config = dict(
    dataset='Sentinel-2 satellite tiles (TerraMesh)',
    train_examples=145000,
    norm='rmsnorm',
    activation='gelu',
    fused_qkv=True,
    parallel_block=False,
    projector_hidden=1024,
    optimizer='muon',
    adamw_lr_other_params=0.0011,
    grad_clip=5.0,
    lr_schedule='wsd',
    decay_fraction=0.3,
)
Rows from block 3 of a small self-supervised image encoder, named by matrix and row number. Rows with one number belong to one neuron. Each number is 128 + 24 x the weight over its row's rms, rounded and kept within 0 to 255. All counts start at 0.
After each neuron's rows are labels from the 100 images, of 14848, where the neuron reaches its highest value: "peak on" is the class under the peak. Only what is clearly more common there than usual is listed. The data: Sentinel-2 satellite tiles (TerraMesh).
# fc1: MLP up (model.blocks.3.mlp.fc1.weight, 1024x256), inputs 0-127
# fc2: MLP down (model.blocks.3.mlp.fc2.weight, 256x1024, transposed), outputs 0-127

fc1.266 [146 141 135  77 150 140 131 141 132 114 146 117 126 145 110 128 184  88 143 174 133  98 158 113 115 150 159 139 143 174 140 131 171 131 100  99 153 123  95 135 176 172  97 114 157 156 152 113 126 139 140 102  93 129 142 177 166 122 110 135 117  78 118 152 112 100 164 119 134 135 126 170 141 109 145 164  94 123 148  95 136 101 159 111 137 117 123 142 160 143 143 130 164  80 125  94 105 115  97  96 129 160 137 117  86 177 155 150 137 126 137 149 128 140 119 153 133 138 118 103 154 148 110 127 102 151 117 127]
fc2.266 [119 157 126 138 128 152 164 123 114 162 125 143 130 156 119 107 174  98 127 122 144 109 127 100 122  95 122 131 130 161 165  71 171 100  91  79 145 128  67 124 167 180  97 118 149 170 131 138 104 140  84 103 154  79 125 144 130 151 161 130 139 147 139 119 134 149 130  99 122 121 102 144 160 174 142 166 134 113 137 115 147  99 127 107 113 136 137 161 150 151 119 112 161  94 154 125 142  84  96  96 122 108  89 195  97 153 153 118  82 143 128 154 185 149 112 135  63 172 122 121 118 107 153 126  91 121 102 123]
peak on: trees

fc1.406 [133 110 114 157  34 137  90 118 102 126 139 120 124 167 103 106 140 107 112 117 130 152 145 132  94 150  83 139 136 136 109 130 167  96 129 171 174 151 105 116 117 142 107 130 134 105  63 115 104 154 136 117 116 128 130 152 134 127  87 126 143 137 150 111 143 164 105  94 163 140 146 148 167 118 108 118 138 112 132 123 144 159  88 106 109 148 123 109 128 102 140 145 115 137 132  76 122 163 168 178 117 126 148 133 124 120 136 129  77 166 130 132 143 104 130 133 109  95  91 164 132 109 164 135 170  91 126 129]
fc2.406 [128 147 108 147  93 133 125 122 129 134 118 166 145 157 120 121 159  92 141 119 130 143 170 173  80 123  92 103 143  99 113 135 184 125 129 168 135 112 108 177  99 159 115 127  91  75 130 102 201 154 171 151 116 143 118 157 114 115 118  96 136 147 147 127 165 131 130  76 130 124 149 139 130 112  84 110 136 103 109 150 146 107 143 154 124 147 139 131 111  97 128 117 144 135 110 120 109 104 159 144 111 125 190 114 109 123 155 163  79 103 128  95 132 109 126 134 118 104  90 135 123  72 185 129 165 141 153 141]
peak on: snow or ice

fc1.99 [131 180 119 157 129 116 159 128 149 101 127  92 121 117 123 127 203 121 136 132  94 124 108 148 170 115 106 111 129 151 129 127 118 135 124 132 105 148 120 112 110 127 113 108 132 122 101 150 115 163 101 109  87 139 185 123 173 126 155  84 132  90 145 120 164 128 168 111 116 161 160 110 115 110 105 125 149 100 127  74 103 138 154 149 103 155 122 145 147 113 116 172 108 138 121 134 117 153 140 142 140 143 130 130 161 141 134 140  81 178 125 143 153 120 146 122 116 150 102 139 129 133 191 115 108  91 133  75]
fc2.99 [156 112  91 110 139 153 105 121 126 136 115 104 126 122 112 142 128 139 113  99 135 152  88 151 111 135  87 120 128 182 142  92 143  90 116 125 122 104 127 125  99  96 160  99 116 150 141 138 112 113  92 143  68 137 141 172 118 114 137  75 157 103 136 140 114 156 122 134 143 132 141 123 163  65 150 172 116 121 135 113 112 141 105 109 167 144 154 112 123 132 195 120 100 161 114  85 157 143 102 130 128 118  87 146 118  99 127 144 100  93 101 125 116 100 126 118 176 172 108 150 136 148 125  95  93 140 110 147]
peak on: trees

fc1.732 [110 103 120 120 159 116 121 132 148 196  78 110 133 110 149 122 124  87 118 167 155  87 148 124 100 112 190 115 115 133 167 128 158 144 143  89 155 123 138 111 137 113 118 101 171 139 100 104 131 107 145 138 105  91 136 127 116 123 105 137 102 148 134 157  96 130 135 117 126 139 141 114 114 107 128 152 153 160 142 102 132 103 109  75 126 125 107 118 111 168 149 131 133 139 141 122 119 127 120 125 116 117 146 124  69 161 147  92 142 102 146 156 109  78 154 149 148 104 168 114 121 122 104 120 144 129 120 181]
fc2.732 [125  73 120 159 112 173 112 134 101 172 123 139 144 115 164  93  64 133 158 115 135 116 117 134 133 121 117 130 140 126  99 139 170  94 158 133 149 159 124 119 159  95 138 137 123 144 140 128 107 149 106 115 130  93 136 127 143  90 127 187 138  86  99  94 124 155 137 104 137 107 145 133 126 173 118 168 164 163  85 145 137 132 118 133 163 133 109 111 137 150 156 155 109 123 143 145 169 106  84 123 124  69  99 142 164 147 167 153 108 101 130 145 103 147 117 121 103 122 164 114 137 102 103 101 119 122 141 126]
peak on: water

fc1.264 [131 131 102 123 118 137 144 154 137 181 138  51 152 120 185 122 125 180  97 120 149 104 158 201 119 116 150 105 118  89 128  89 147 129 138 117 106 128 102 124 140  87 131 144 136 122 118 138 129 156 160 158 123 186  71  92 118  82 150 138 112 159 111  99 108 119 151 149 111 161 118 145 184 145 150 130 124 137 124 119 140 140 130 133 115 114  99 146 146 144 142 128 117 128 138 109 112 146 111 158 126 122 123 124 149 124 170 110 132 158 115 130 123 142 152 171 131  99 137  78 125 137 129 121 134 188 118 166]
fc2.264 [134 130 123 154 153 147 141 110 112 149 148  90 135 117 104 126 144 154 152  90 127 143 127 110 134 122 136 100 123 109 112 102 119 103 163 139 124 180 145 113 116 105 112 133 125 123 111 109 120 115 142 111 161 154 120 163 127 103 135 112 159 143 106 119 127 111 118 120  85 114 127 127 149 117 100 113 124 177  95 118 144 149 116 113 129 140 128  95  79  95 138 119 108 137 150 155 127 142 126  95 132 128  84 121  91 110 167 118 134 159 131  96  63 104 137  87 162  77 117  75  73 130 157 102 115 105 126 120]
peak on: snow or ice

fc1.367 [120 156 129 123 121 135 133 140 121 143 115  50  83 126 113 101  96 145 117 137 145 114 141 125 114 132 120 145 113  77 143 140 134 142 109 166 122 162 147 157 162 119 123 129 122  98 140 124 129 207 124 112 118 131 126 141  99 116 143 125 153 119 168 112 113 102 121 150 101  86 145 104 195 132 112 107  63 108 129  78 140 143 160 114 145 172 124 145 133 140 101 116 120 139 163 164 134 150 133 108 147  86 128 106 149 133 100 131 146 138 193 101 115 120 125 148 185 123 131 117 127 148 152 148 152 114 155 144]
fc2.367 [144 135  84 145 135  82 110 145 151 147 128 122 111 149 136 200 127 124 134 155 113 172 110 137 122 129 111 117 190 132 131 151 131 153 134 106 172 155 117 143 160 141 133 188 137 129 120 145 131 102 120 152 144 140 135 100 118 104 123 131 136  80 121 104 140 129 160 140  94 130 121 101 178 149 124  99 149 166 140 111 146 137 127  94 104 132 126 107 152 107 134 125 150 135 107  82 146 110 127 124 125 113 125 138 137 106 115 107 137 135 153 142  96 126 123 104 137 131 137 165 112 115 139  86 136 128 169 148]
peak on: snow or ice

fc1.543 [145  96 133  89 163 144 100 122 112  58 150 107 111 162 115 136 129 127 107 153 130 127 153 112 124 132 125 129 152 126 121 102  99 124 109 114 161 109 135 150 127 161  69 139 143 147 130 178 118 123 138 129 148  92 129 141 140 116 151  65 134 126 137 123 148 151 125 155 118 177 125 139 147 110 143  81 148 112 114 107 111 138 116 139 144 120 128 100 126 132 126 134 104 165 148 135 129 186 133 113 146 150  93 127 102 147 148 134 127 127 160 122 146 121 172 159 141 133 150 107 136  78  99  95 103 118 112  76]
fc2.543 [102 147 105 153 103 128  90 121 124 129 150  78  93 104 169 101 175 162 145 104 123 121 125 117  99 148 127 102 168 117 137 107 124 108 117 167  84 184 156 140 153 108 150 115  95 155 129 177 126 166 125 134 133 104 124 138 136 162 123 148 112  97 107 127  98 146  82  85 136  97 145 127 116 110 138 137 137 125 144 157 148 111 121 108 167 124 139 124 108 138 122 105  83  90 129 118 130 138 121 120  90  91 149 103 170  99 122  72 116  93 103  92 124 112 111 115 155 191  85 145 100 136 153 107 144 167 157 134]
peak on: water

fc1.139 [138 115 115 121 145 165 106 124 142  97 103  91 135 115 110  99 122 142 205 123 122 115 137 134 119 112 146  99 139 131 117 116 150 103 129 121 161 114 125  94 115 150 112 104 120 150 153 115 104  69  69 149 141 115 102 139  98 144 105  87 120 121 135 155 157 187 112 116  98 123 155 122 155 138 131  96 107  59  79 153 119 131  75 123 147  79 119 112 135 122 101 132 165 135 128 121 165 141 139  98 142 151 152  96 131  85  85 120 165 137 114 117 106 124 139 108 167 122 124 132 138 184 100  98 102 136 118 164]
fc2.139 [114  96 115  97 137 144  48 119 158 137  84 121 114 141 114 133 208 110 159 159 103 138 136 154 128 171 121 147 157 156 173 106 110  80 116 125 176 116 107 152 132 118 131 120 154 150 141 142 151  76 137 134 114 119 155 122 102 117 110 127 115 113 161 125 140 140 130 152 140 155 138 128 153 124  89 134 159 166 107  92 152 154 149 143 166 114  82 134 103  96 141 136 175 116 153 117 115 130 157 130 123 139 127 115 100 138 111 128 144 150  86  96 164 102 138 120 147 129  93 109 101 124 122  65 127 139 127  96]
peak on: water

fc1.310 [121 156 125 117 108 127 111 120 124 159 113 115 114  80 126 162 157 158 113 115 120 120 146 152 164 104 111 116 125 123 117 133 113 157 101 111 161 149  96  76 141 115 132  99 112 143 107 129  64 160 125 106  76 121 137 104 168 110 122 120 123  91 117 114 145 146 131 110 102 145  96 138  98 126 151 113 194 172 141 105  80 163 137 108 108 158 111  92  76 119 112 186 124 109 110 142 107 126 137 118 144 153 158 137 187 120 146 131 128 127 196  91 137 151 127  98 148 119 150 144 118 150 143 113 163 126 113 116]
fc2.310 [129 123 166 156  92 143  99 118 156 112 118  74 126  87 111 150 133 116 133 129 121 125 120 179  96 100 115 121 184 128 148 135 137 159 157 117  40 121 138  77 155 138 131  97 140 128 152 147  74 159  85 147 100 125 150 146 161 178 106 119 145 134 114 119 102 129 117  77 120 167 120 121 157 107 155 113 128 151 151 145 104 161 130 127 147  84 154 123 104 113 128 100 112 114 156 127 111 137 121 140 112 132 130 117 106 147 158 157  96 154 114 135 141 157 146 148 153 160  87 171 175 144 131 108  80 144 145 153]
peak on: trees

fc1.307 [122 117 135 108 120 116 165 118 113 149  30 167 135  99 134 151  86 117 165 113  95 139 120 106 139 157 119 125 163  92 135 138  83 134 118 129 103  89 124  99 150 118 123 117 150 136 146 135 127  84 152  50  96 122 114 174 140 148 110  99 130 130 117 102 154 153 127 114 139 122 102 140 135 123  87 135 118 200 159 165 138 134 129 108 108 125 101 109 113 133 113  95 103 106  90 160 120 109 111 139 133 103  97  97 107 114 131 159 127  86 141 116 135 146 130 214 113 167 117 122 111 154  99 110 133 160  89 140]
fc2.307 [151 153 129 131 103 124 133 164 132 136 109 132 114 139 138 104 114 115 148 141 116 158 152 138  83 109 147 127  88 112 126 128  95 149 119 120 145 124 133 151 142 139 117 144 113  91 148  91  92 144 123 144 105 143 143 146 132 110 117 160 156 143 128 114 120 118 131 148 131 173 141 136 115  90 112 163 105 138 116 124 137  92 107 190 157 171 138 146 118 119 119 117  91 120 149  45  99 131  97  91  97  90 140 116 153 114  87 130 113 126 155 159 103 133 127  86 108 133 120 121  77 119 155 146 167 115 136  96]
peak on: snow or ice; water

fc1.216 [157 145 128 104 118 122 152 139 122 164  98  79 127  86 140  89 131 135 126 122  93 129 157 106 137 123 114 120 106 201 101 115 152 138 127 143 105 149 166  99 178 103 140 133 121 127 131 122 107  95 151 110 143 158  96 126 121 138  95  99 114 105 114 128 150 118  98 173 123 147 174 114 110 155 113 107 158 121 111 132 119 129 131 104 132 135 117 167 145 147 117 129 186 157 143 135 129 148 116 135 108 163 153 133 106 155 107 130 144 135 149 175 153 171 103 131 130 127 112 134 134 151 123 168 113 106 108 114]
fc2.216 [153 124  74 106 118 142 119 172 153 115  92 113 134 145 120 125 141 126 137 168 127  99 142 130 153 155 155 144  93 166 113  82 124  90 165  92 132 142 163 120 123 159 120 138 133  92 117 112 170 109 157 122 163 134  85  98 150 134  73 120 137 107 116 108 114 120 103 118 176  85 131 112 122  95 168 112 135 110  72  56 129  88 158 146 146 126 129 136 143 146 128 122 155 145 145 127 157 160 147 131  98 138 120 140  50 132  91  92 124 138 150 108 146 119 148 104 141 141 104 142 102 195 125 129 115  99 143 139]
peak on: clouds

fc1.262 [114 138 131 114 190 136 127 118 129 116 114 128 103  94 145  85 155 132 110 128 101 133 194 131 118 133 152 136 109 145 137 172 177 141 174  91 130 102 153 108 159 161 161 110 125 139 161  94 126 134  92 125 131 131 116 117  80  84 152  97 101 119 121 141 136 138 107  96 168 141 123 141  75 183 142 114 163  84 151 139 122 134 127 112 158 126  92 117 151 103 106 154 145 144  98  94 131 127 155 139 106 148 143 118 126 106  99 155 119 136 115 123 164 162 115 154 162 134 130 127 131 148 159 112  87 105 124 102]
fc2.262 [125 151 148 161 107 190 142 110 161 129 104 115 115 101 149 130 115 105 133 100 106 120 147 143 154 148 121 134 159 117 208 107  84  75 143 131 125 101 160  97 154 102  78 129 125 113 130 141  89 130 151 132 151 109 132 104 120  95 151 120 116 111 101  96 104  98 140 152 152 106 118 148 116 164 145  97 139 115 140 120 110 126 119 103 156 147 111 133 141 116 110  88 105 138 134 111 157 148 147 103 132  99 146 140 131 104 117 162 149 127 149  82 135 145 121 170 163 147 107 107 161 122 105  81 172 124 129 126]
peak on: trees; water

fc1.120 [130 171 141 165 128 134 133 106 174  61 100 172 121 117 135 131 150  97  93 129 106 116 141 105  97 142 140 149 189 141 149 104 145 108 137 135 161 115 127 107 128 146 175 110 152 123  67 148 112 161 124 124 115 130 129 128 193  84 137 126 108 113 126  94 141 150 147 111 150 151 141 141 117 144 110 102 192 133 127 101 135  93 148 134 149 129 137 136 156 137 103 157 101 142 132 153 116 156 128 133 129 122 134 125 119 119 113 119 102 134 160 138 174  92 132 141 136 144 122 122 114 113 107 158 102  87 150  58]
fc2.120 [144 150 122 174 149 136  85 142 170 117  99  97 113 169 138 107 150 154 145 101  85 123 114  92 101 103  70  96 157 156 128 113 138  74 180 165  93 150 115 120  95 146 136  91 118 110 120 132 150 152 139 126 103 148 105 130 151 129  85 123 117  97  93 104 141 141 124 100 112 120 122  81 100 121 132 123  96 104 116 130 144 146 141 148 190 151 136 120 156 101 127 119  76 147 123 110  82 144 132 104 103 156  79  81 133 103 136  55 139 135 118 123 133 112 149 109 157 145  95 126 125 157 135 114 119 133 144 110]
peak on: clouds

fc1.736 [151 195 134 127  73  78 117 123 125 128 137 140 140 135 101  98 125 120  95 132 121 143 143  89 135 121 129 155 178 136 114 137 138 115 144 125 156 187 152 108 145 152 121 173 165 128 121 129  83  96 100  85 115 133 136 118 109 135 139 110 101 141  78 109 119 186 105 150 118 114 140 151 152 162 149 141 121 114 110 163 178 133 115 124 156  98 148 120 157 101 115 131 141 142 128 125 143 149 110 123 126  86 110 138 173 141  92 139 108  87 130 169  84 148 130 142 133 127 141 119 141 117 162 119 122 115 119 155]
fc2.736 [151 146 131 147 105 112 135 128 123 128 129 137  87 103 119 123 100  95 174 155 133 118  88 142 152 120 171 103 172 121 159 120 141 144 138 166 104 190 144 125 163 135 143 135 106 127 169 184 120  89 200 116 135 124 178  93 157  90 161 168 163 147 151 149 115 133 115 139 138 150 120 131 100 159 107 101 133 128 112 140 117 176 167 111 152 103 138 114 181 111 161 115 117 120 174 102 148 102 100 100  62 143 160 101 133 154 119 116 116 150 137 138  89 141  98 139 161 145 123 152 135 142 133 118 109 115 124 120]
peak on: water

fc1.253 [136 133 129 154  93 134 102 141 134 123 173 111 150 131 105 159 160 124 117  99 116 140 126 139 100 132 178 122 203 141  85  87 102 123 123 133 118  98 136 136 147 134 145 109 157 122 127 107 166 141  74 130 141 108 125 130 123 131 133  71 115 169 184 123 135 104 118 134 137 149 148 106 168 130 121 124 141 124 145  98 129 105 137 138 103 173 142  94 103 129 116 160 147 160 156 151 138 139 104 124 108 155 111 124 119 120 124 148 118 140  89 105 169 110  98  80 148 132 141 145 144 147  70 151 137 126 137 146]
fc2.253 [117 145 152 124 131 141  99 113 107 126 112 100 124 117 164  80 114 136 148  72 138 134  91 127 126 116 102  90 115  89 103 156 117 115 125 146  99 113 119 113 116 114 124 118 112 118 129 130 111 133 137 133 127 191 139 113  77 152 141 156 136  88 105 143 116 129 103 108  86 102 144 141  90 157 145 127  95 123 140 156 158 108 140 119 149  98 125 147 132 107 148 114 141 135 141 108 125 165 120 161 112  89 129 121 158 126 139 102 176 157 146 159  97 116 166 130 133 145 109 134 155 173 122 115  92 126 150  85]
peak on: water

fc1.397 [112 107 124 113 172 138 115 116 124 105  88  93  96  98 165 141 168 112 113 183 120 125 155 105 130 129 190 124 124 103 131  83 167 142 135  86 144 145  98  96 101 130 106 115 122 145 113  71 180 119 138 116  99 121 133 161 118 132 105 122 121 128 123 164 146 127 117 132 115 149 137 136 131 146 140 175 110 132 110 140 116 133 145  75 118 161 118 133 133 145 158 161 144 132 150 110 103 139 153 128 113 151  84  85 106 134 125 105 136 149 123 135  92  87 132 143 162 115 136 118 127 116 106 121 138 104 119 151]
fc2.397 [139 149 100 121 123 159 143 127  63 133 127 110 100 131 110 125 126 176 170  87 100 143  97 118 120 116 126 147 116  96 127 117 123 120 111 150 108 145 111 113  80 133  97 150  58 117 140 140 155 139  97 144 168 115 139 139 111 126  95 133 107  85 121 131 108 161 122 105 110 116 179 130 138 171  98 172 126 148 105 133 166 113 146 150 121 127 136 131 143 159 144 134 119 131 177 146 114 128  89 148  93  84 125 123  98 103  83 141 113 164 140 104 118 123 105 120  86 132 147 159 115 100 112  79 150  97 104  92]
peak on: trees

fc1.384 [164 135 119 128 114 137 119 143 152 127 119 162 150 139 152 116 117 156 115 130 151 135  74 148  95  96 139 115 120 161 154 111 106 130 115 113 165  88 152  97 120 152 113  98 128 128 150 174 102 112 128  97 133  94 130  98 157 143 128  96 145 124 139 114 164 117 109 154 135 115 113 147 130 119  94  92 121  67 147 117 111 137 140  81 120 137 147  72 134 100 168 136 142 112 115 147 122 147 149 142 130 106 123 137 139 144 148 126 122  90 166 134 102 115 154 149 101 127 105  97  68 173 184 102 118 154 121 108]
fc2.384 [135 152 137 120 135 142 115 154 132 117  97 204 106 164 129 159 165 118 163 115 150 111  86 133  88 126 128 139 164 138 172 133 117 116 100 148  68 140 113 139 142  95  95 123 113 115 131 141 125 157 171  98 123  91 151 143 115 134 126 152 117 108 164 167 154 157 124 117 145 136 121  99 122 107 112  82 134  95  81 122 158 170 141 122 139 165  84 113 116 127 134 155 144 115 123 117  95 146 139 138 113 153 156 151  90 132 163 129 125 156 102 106 120 100 139 145 109 118 113  91  94 159 101 103 150 149 143 126]
peak on: snow or ice

fc1.3 [126 106 113 117  79 146 102 145 105 103 142  66 166 114 156 107 102 149 135  91 129  83 147 133 115 105 130 140 133 153 125 139 173 132 105 146 117 150 111 118 131  95 111 154 125 152 152 123 126 146 100 120 123 142 116  86 102 107 135  88 118 140 113 154 129 134 155 137 119 146 154 127 138 120 117 151 103 156  87 111 115 131 172 143 142 137 121 138 175 115  69 127 161 165 123 110  95 158 167 144 128 118 118 110 117 118 163 129  98 204 130 171 127 195 127 120 130  93 166 123 157 141  80 159 110 120 139 107]
fc2.3 [133 133 124 151 108 117 139 164 136  72  88 110 131 157 135 122 105 114  95 111 133 120 120 137 129 152 150 128 136 190 147 126 164 103 108 125 134 146 177  99  76 170 128 147 102  82 124 118 168 121 170 115 112 128 138 112 148 132 148 112 168 117 121  90 121 139 135 126 175  98 110 132 124 168 145  99 155 128 118 114 140 118 142 130  94  88 127 159 132 151 118 111 146 127 118 130 123 164  89 148 141 111 130  97 123 113 106 166 117 161 102 134  95 118 106 100  90 175 151 137 120 124 114 144 116 123 142 146]
peak on: snow or ice; clouds

fc1.78 [ 91 102 135 177 114 131 121 114  97 154 108 122 131 119 156  65 115 133 122 112 111 155 144 112 111 124 109 117 151 161 161 104 152 102 115  86  94  78 118  64 105 112 154 148 105 133  95 134 113  86 103 121  82 106 130 132 133  91 143 111 151 142 143 155  88 128 133 158 101 101 169 104 123 115 138 137 132 117 122 167 132 128 132  97 130 137 114 137 111 102  83 135 147 153 160 105  79 142 125 100 131 109 149 166  98 128 130 104 140 118 146 198  87 108 123 109 116 139 126 152 137  98 126 167 115 106 124 119]
fc2.78 [143  80 105 151 119  65 129 127 146 141 140 113 149 155 150  80 138 116 118 142 109 132 174 152 117 160 127 117 149 145 142 163 154 122 112 116 100  95 125 140 122 127 144 120 173 114 128 101 111 133 113 121 142 128 112 120 130 143 120 131 114  94 127 130 113  92  92 129 165 105 161  99 132 128 121 152 100  91 108 166 179 100 161 129 112 139  79 149 106 161 140 120  81 149 108  85 126 120 105  97 114 150 121 129 132 120 127 120  81 101 123 149 133 103  86 124 126  75 106 158  89 168 127 148 119 141 120 105]
peak on: clouds

fc1.160 [165 148 136 100 151 119 128  98  93  96  98 174 111 106 139 144 136 111 132 126 132 131 124 119  93 162 144  93 135 142 106 100 116 152 130 142 158 137 141 117 108 139  90 101 131 119 163 158 134 123 133 167 125  69 145 166  89 110 125 130 117 136  91 139 184 122 159 164 128 121 133 163 102 102 144 116 179 117 102 135 121 159  92  84 143 114 166 115 149  80 154 138 136 130 165 113 102 137 158 131 133 175  96 117 115 112 135 124 127  83 146  84 103 124 123 143 162 121 140 119 104 135 155 120 100 134 118 121]
fc2.160 [125 134 108 145  86 158  75 124 111  91 137  80 123 148 119 146  74 167 153 131  85 119 114 137 128  98 104 100 160 183 152 142 111 104 158 157  99 174 132 140 133 133 153 134 105 144 152 195 120 125 140 128 139 128 120 133 127 127 150  96 149 150 119 173 147 102  77 112 143 124 164 119 103 121 132 121 135 166 100 140 158 134 125 147 173  88 138  97 101  77 142 117 115 124  96  52 121 115 113 100 112 117  87 141 144  99  89 122 123 131 128 108 111 130 151 128 162 136 124 148 166 134 154  95 124 118 160 119]
peak on: water

fc1.740 [128 111 131 109 136 141 156 112 133 134 101  93 117 119 152 124 153 111 122 137 114 134 140  95 112 142 112 155 154 172 106 153 141 135 131 120 182 158 136 127 175 165 102 104 157 146 118 167  71  79 119 135 118 151 131 124 167  97  96 116 143 125 132  91 134 144 121 112 103 137 116 129  94 126 113 148 126 125 134  79  95 146 139  90 113 153 140  88 135 127 158 165 101  94 108 146 105  97 144  97 152 164  79 146 126 125 167 105 114 131 142 159 130 141 180 152 157  76 110 145 187 130 135 134 137 148 139 115]
fc2.740 [124 155 120 147 142 146 151 118 168 179 163  94 129 142  84  92 104 131 166 135  97 112 154 114 121 136 107 183 122 146 144 144 145 142  96 134 132 123 150  89 142 142 152 154 144 120 137 160 116 126 132 138 126 153  99 132 144 116 151  79 109 112 111  87 139 128  97 151 153 104 101 131  92 143 129 174 124  75 156 116 173  94 159  80 160  98 138 101 109 179 103 171 101 147 107 128 117 152 134 148 124 153 117 100 141 115 130 137 145 110 104 158 106 135 146 139 176 135 133 133  77  93 125 136 161 122 113 149]
peak on: clouds

fc1.728 [106 185 121 118 100 108  78  76  90 106  95 133  98 161 117  94 172  87 129 117 111 140 131 126 141 161 120 138 156 124 161 103 132 144 144 122 137  82 136 110 116 123  83 138 127 130 144 153 130 142 111 157 103 107 151 107 144 158 133  86 153 151 122 153 132 119 120 161 151 141 137 119 136 140 106 130 131 111 117  97 103 126 135 149 139 153 157 142 163 103 178 138 105 120 169 121 156 137 142 105 132 118 109 112 128 121 122 111 129  81 182  86 155 147 112 112 160 170 127 102 142  98 169  85 109 125 113  64]
fc2.728 [104 121  87 151 141 149  86 126 114 127 139  92 134 124 115 120 120 167 154  79 133 123 115 146 105 130 101 104 177 141 160  80 133 124 114 142  78 119 122 113 124  96 159  91  85 162 125 167 123 126 140 140 133 111 118 139 124 142 120 137 129 111 113 156 119 146  99 115 114  82 131  97 101  86 149 114 145 151 122 136 136 137 145 129 170 117 138 114 123 114 100  94 103 153 115 105 129 135 128 131 138 139 110  77 155  89 133 120 186 118 119 121  79 106 120 135 186 154 116 117 177 120 147 118 136 170 156 117]
peak on: trees

fc1.261 [147 157 126 133 102 141 125 110 127 122 151 131 128  97 141  86 167 133  92 142 157 139 138 127 144 116 113 131  81 174 110 147 182 135 118 120 107 116 161  95 121  78  97 118 117 132  78 135 116 133 106 111  90 137 139 155 160 113 123 128 169  93 116 101 149 115 144 140 158 119 169 120 146 116 109 146 122  91 108 127 109 119 116 174 162 140 131  95 176 121 137 188 113 138 105 146 117 145 169 136 129 134 138 136 111 123 116  73 108 197 121 121 168 119 112  98 126  87  94 111 131 122 141 132 107 111 157  58]
fc2.261 [107 119 177 139 142 144 127 120 171 131  87 111 116 169 134 116 139 110 120 132 122 152 135 127 131 119 158 119 125 118 123  95 154 103 112 122 111 142 172  96  68 218 155 119 146 110 103 132 167 125 119 141 115 134 152  86 158 127 119 150 114  92 156 156 128 110 135 107 167 101 119 151  93 127  79  97 134 169  97 120 126  96 126 159 139 122 147 142 135 162 178 154  92 154 124 165 118 128 154  95 107 181  98 138 130  74 162 145 143 133  80  82 108  99 126 110 133 140 137 150 160  97 165 140 129 106 103 129]
peak on: clouds

fc1.745 [131 134 120 173 121  98 156  96 118 111 154 165 139 138 115 120 159 128 141 175  82  74 130 122 157 117 127 130 144 137 111 137  98 143 134 115 146 123 139 122 118 171 131 157 131 142 130 106 115  95 145 127 119  92 100  91 111 133 124 148 147 146 101 138 102 177  64  95  88 133 122  90 103 131 129 141 126 113 156 114 141 100 125 118 111 133 116 106 119 141 165 101 129 156 128 141 137 123 105  96 147 134 138  90 122 130 128 168 119  72 114  93 132 137 145 138 144 151 143 131 108 127 124 138  99 158 123 130]
fc2.745 [162 132  99 104 126  86 121 123 123  96 144 116 128 160 164 148 116 125 151 176 137 131  96 125 141 136 150 135 113 109 139  86 119 132 108 193 131 114 114  90  96  98 132 131 122 182 128 140 168 140 145 113  98 152 150  91 137 149 139 118 145 162 112 147 155 135 138 161 141 154 152 109  75 140 117 117 124 129 161  66 147 151 167 100 125 127 144 110 142  94 153 128  93 134 151 110  81 124 104 132 127  71 101 147 120 142 135 125 110 189 141 135 135 128 129 173 157 154 105 117 121 103  92 127 144 122 125 134]
peak on: water

fc1.509 [108 110 155 147 125 147 124 166 150 139 180 110 117 132 113 117 146 158 116 130 114  93 125 143  75 127 141 130 101 132 127 161 125 123 127 100  97 130  81 136  96  82 113 112 102 154 133 153 136 140 181 167 156 148 126  89 121 130 162 157 120  94 137 162  96  81 117 119 165  65 120 121 118  96 106 154 118 123 125 166 144 120 122 140 122  97 128 141 130 169 157  94 129  94 139 142 130 151 144 154 147 111 131 114 130 149  83 150 121 134 137 111 123 135  92 125 127 112 129 116 107 115 121 129 170 130 138 138]
fc2.509 [116 149 132 134 104 146 101 134 118 141 107 135 132 150 133 156 103  99 142 154 103 128 129 104 135 135 126 144 157 151 130 139 155 135 133 128 148 143 100 132 115 103 117 150 146 141  82 149  84 134 113 177 112 190 106 129  94 106  86 123 142 128 116 193 152 132 111 120 119 135 111 114 128 172 130  90  93 157 110 114 139 154 139 150 142 113 127 136 143 103 120 103 141 109  93 128  97 130 127  97 125 115 131 127 148 162 141 113 125 138 128 144 132 109 128 160 150 132 134 156  83 138  95 130  78 114 146  80]
peak on: trees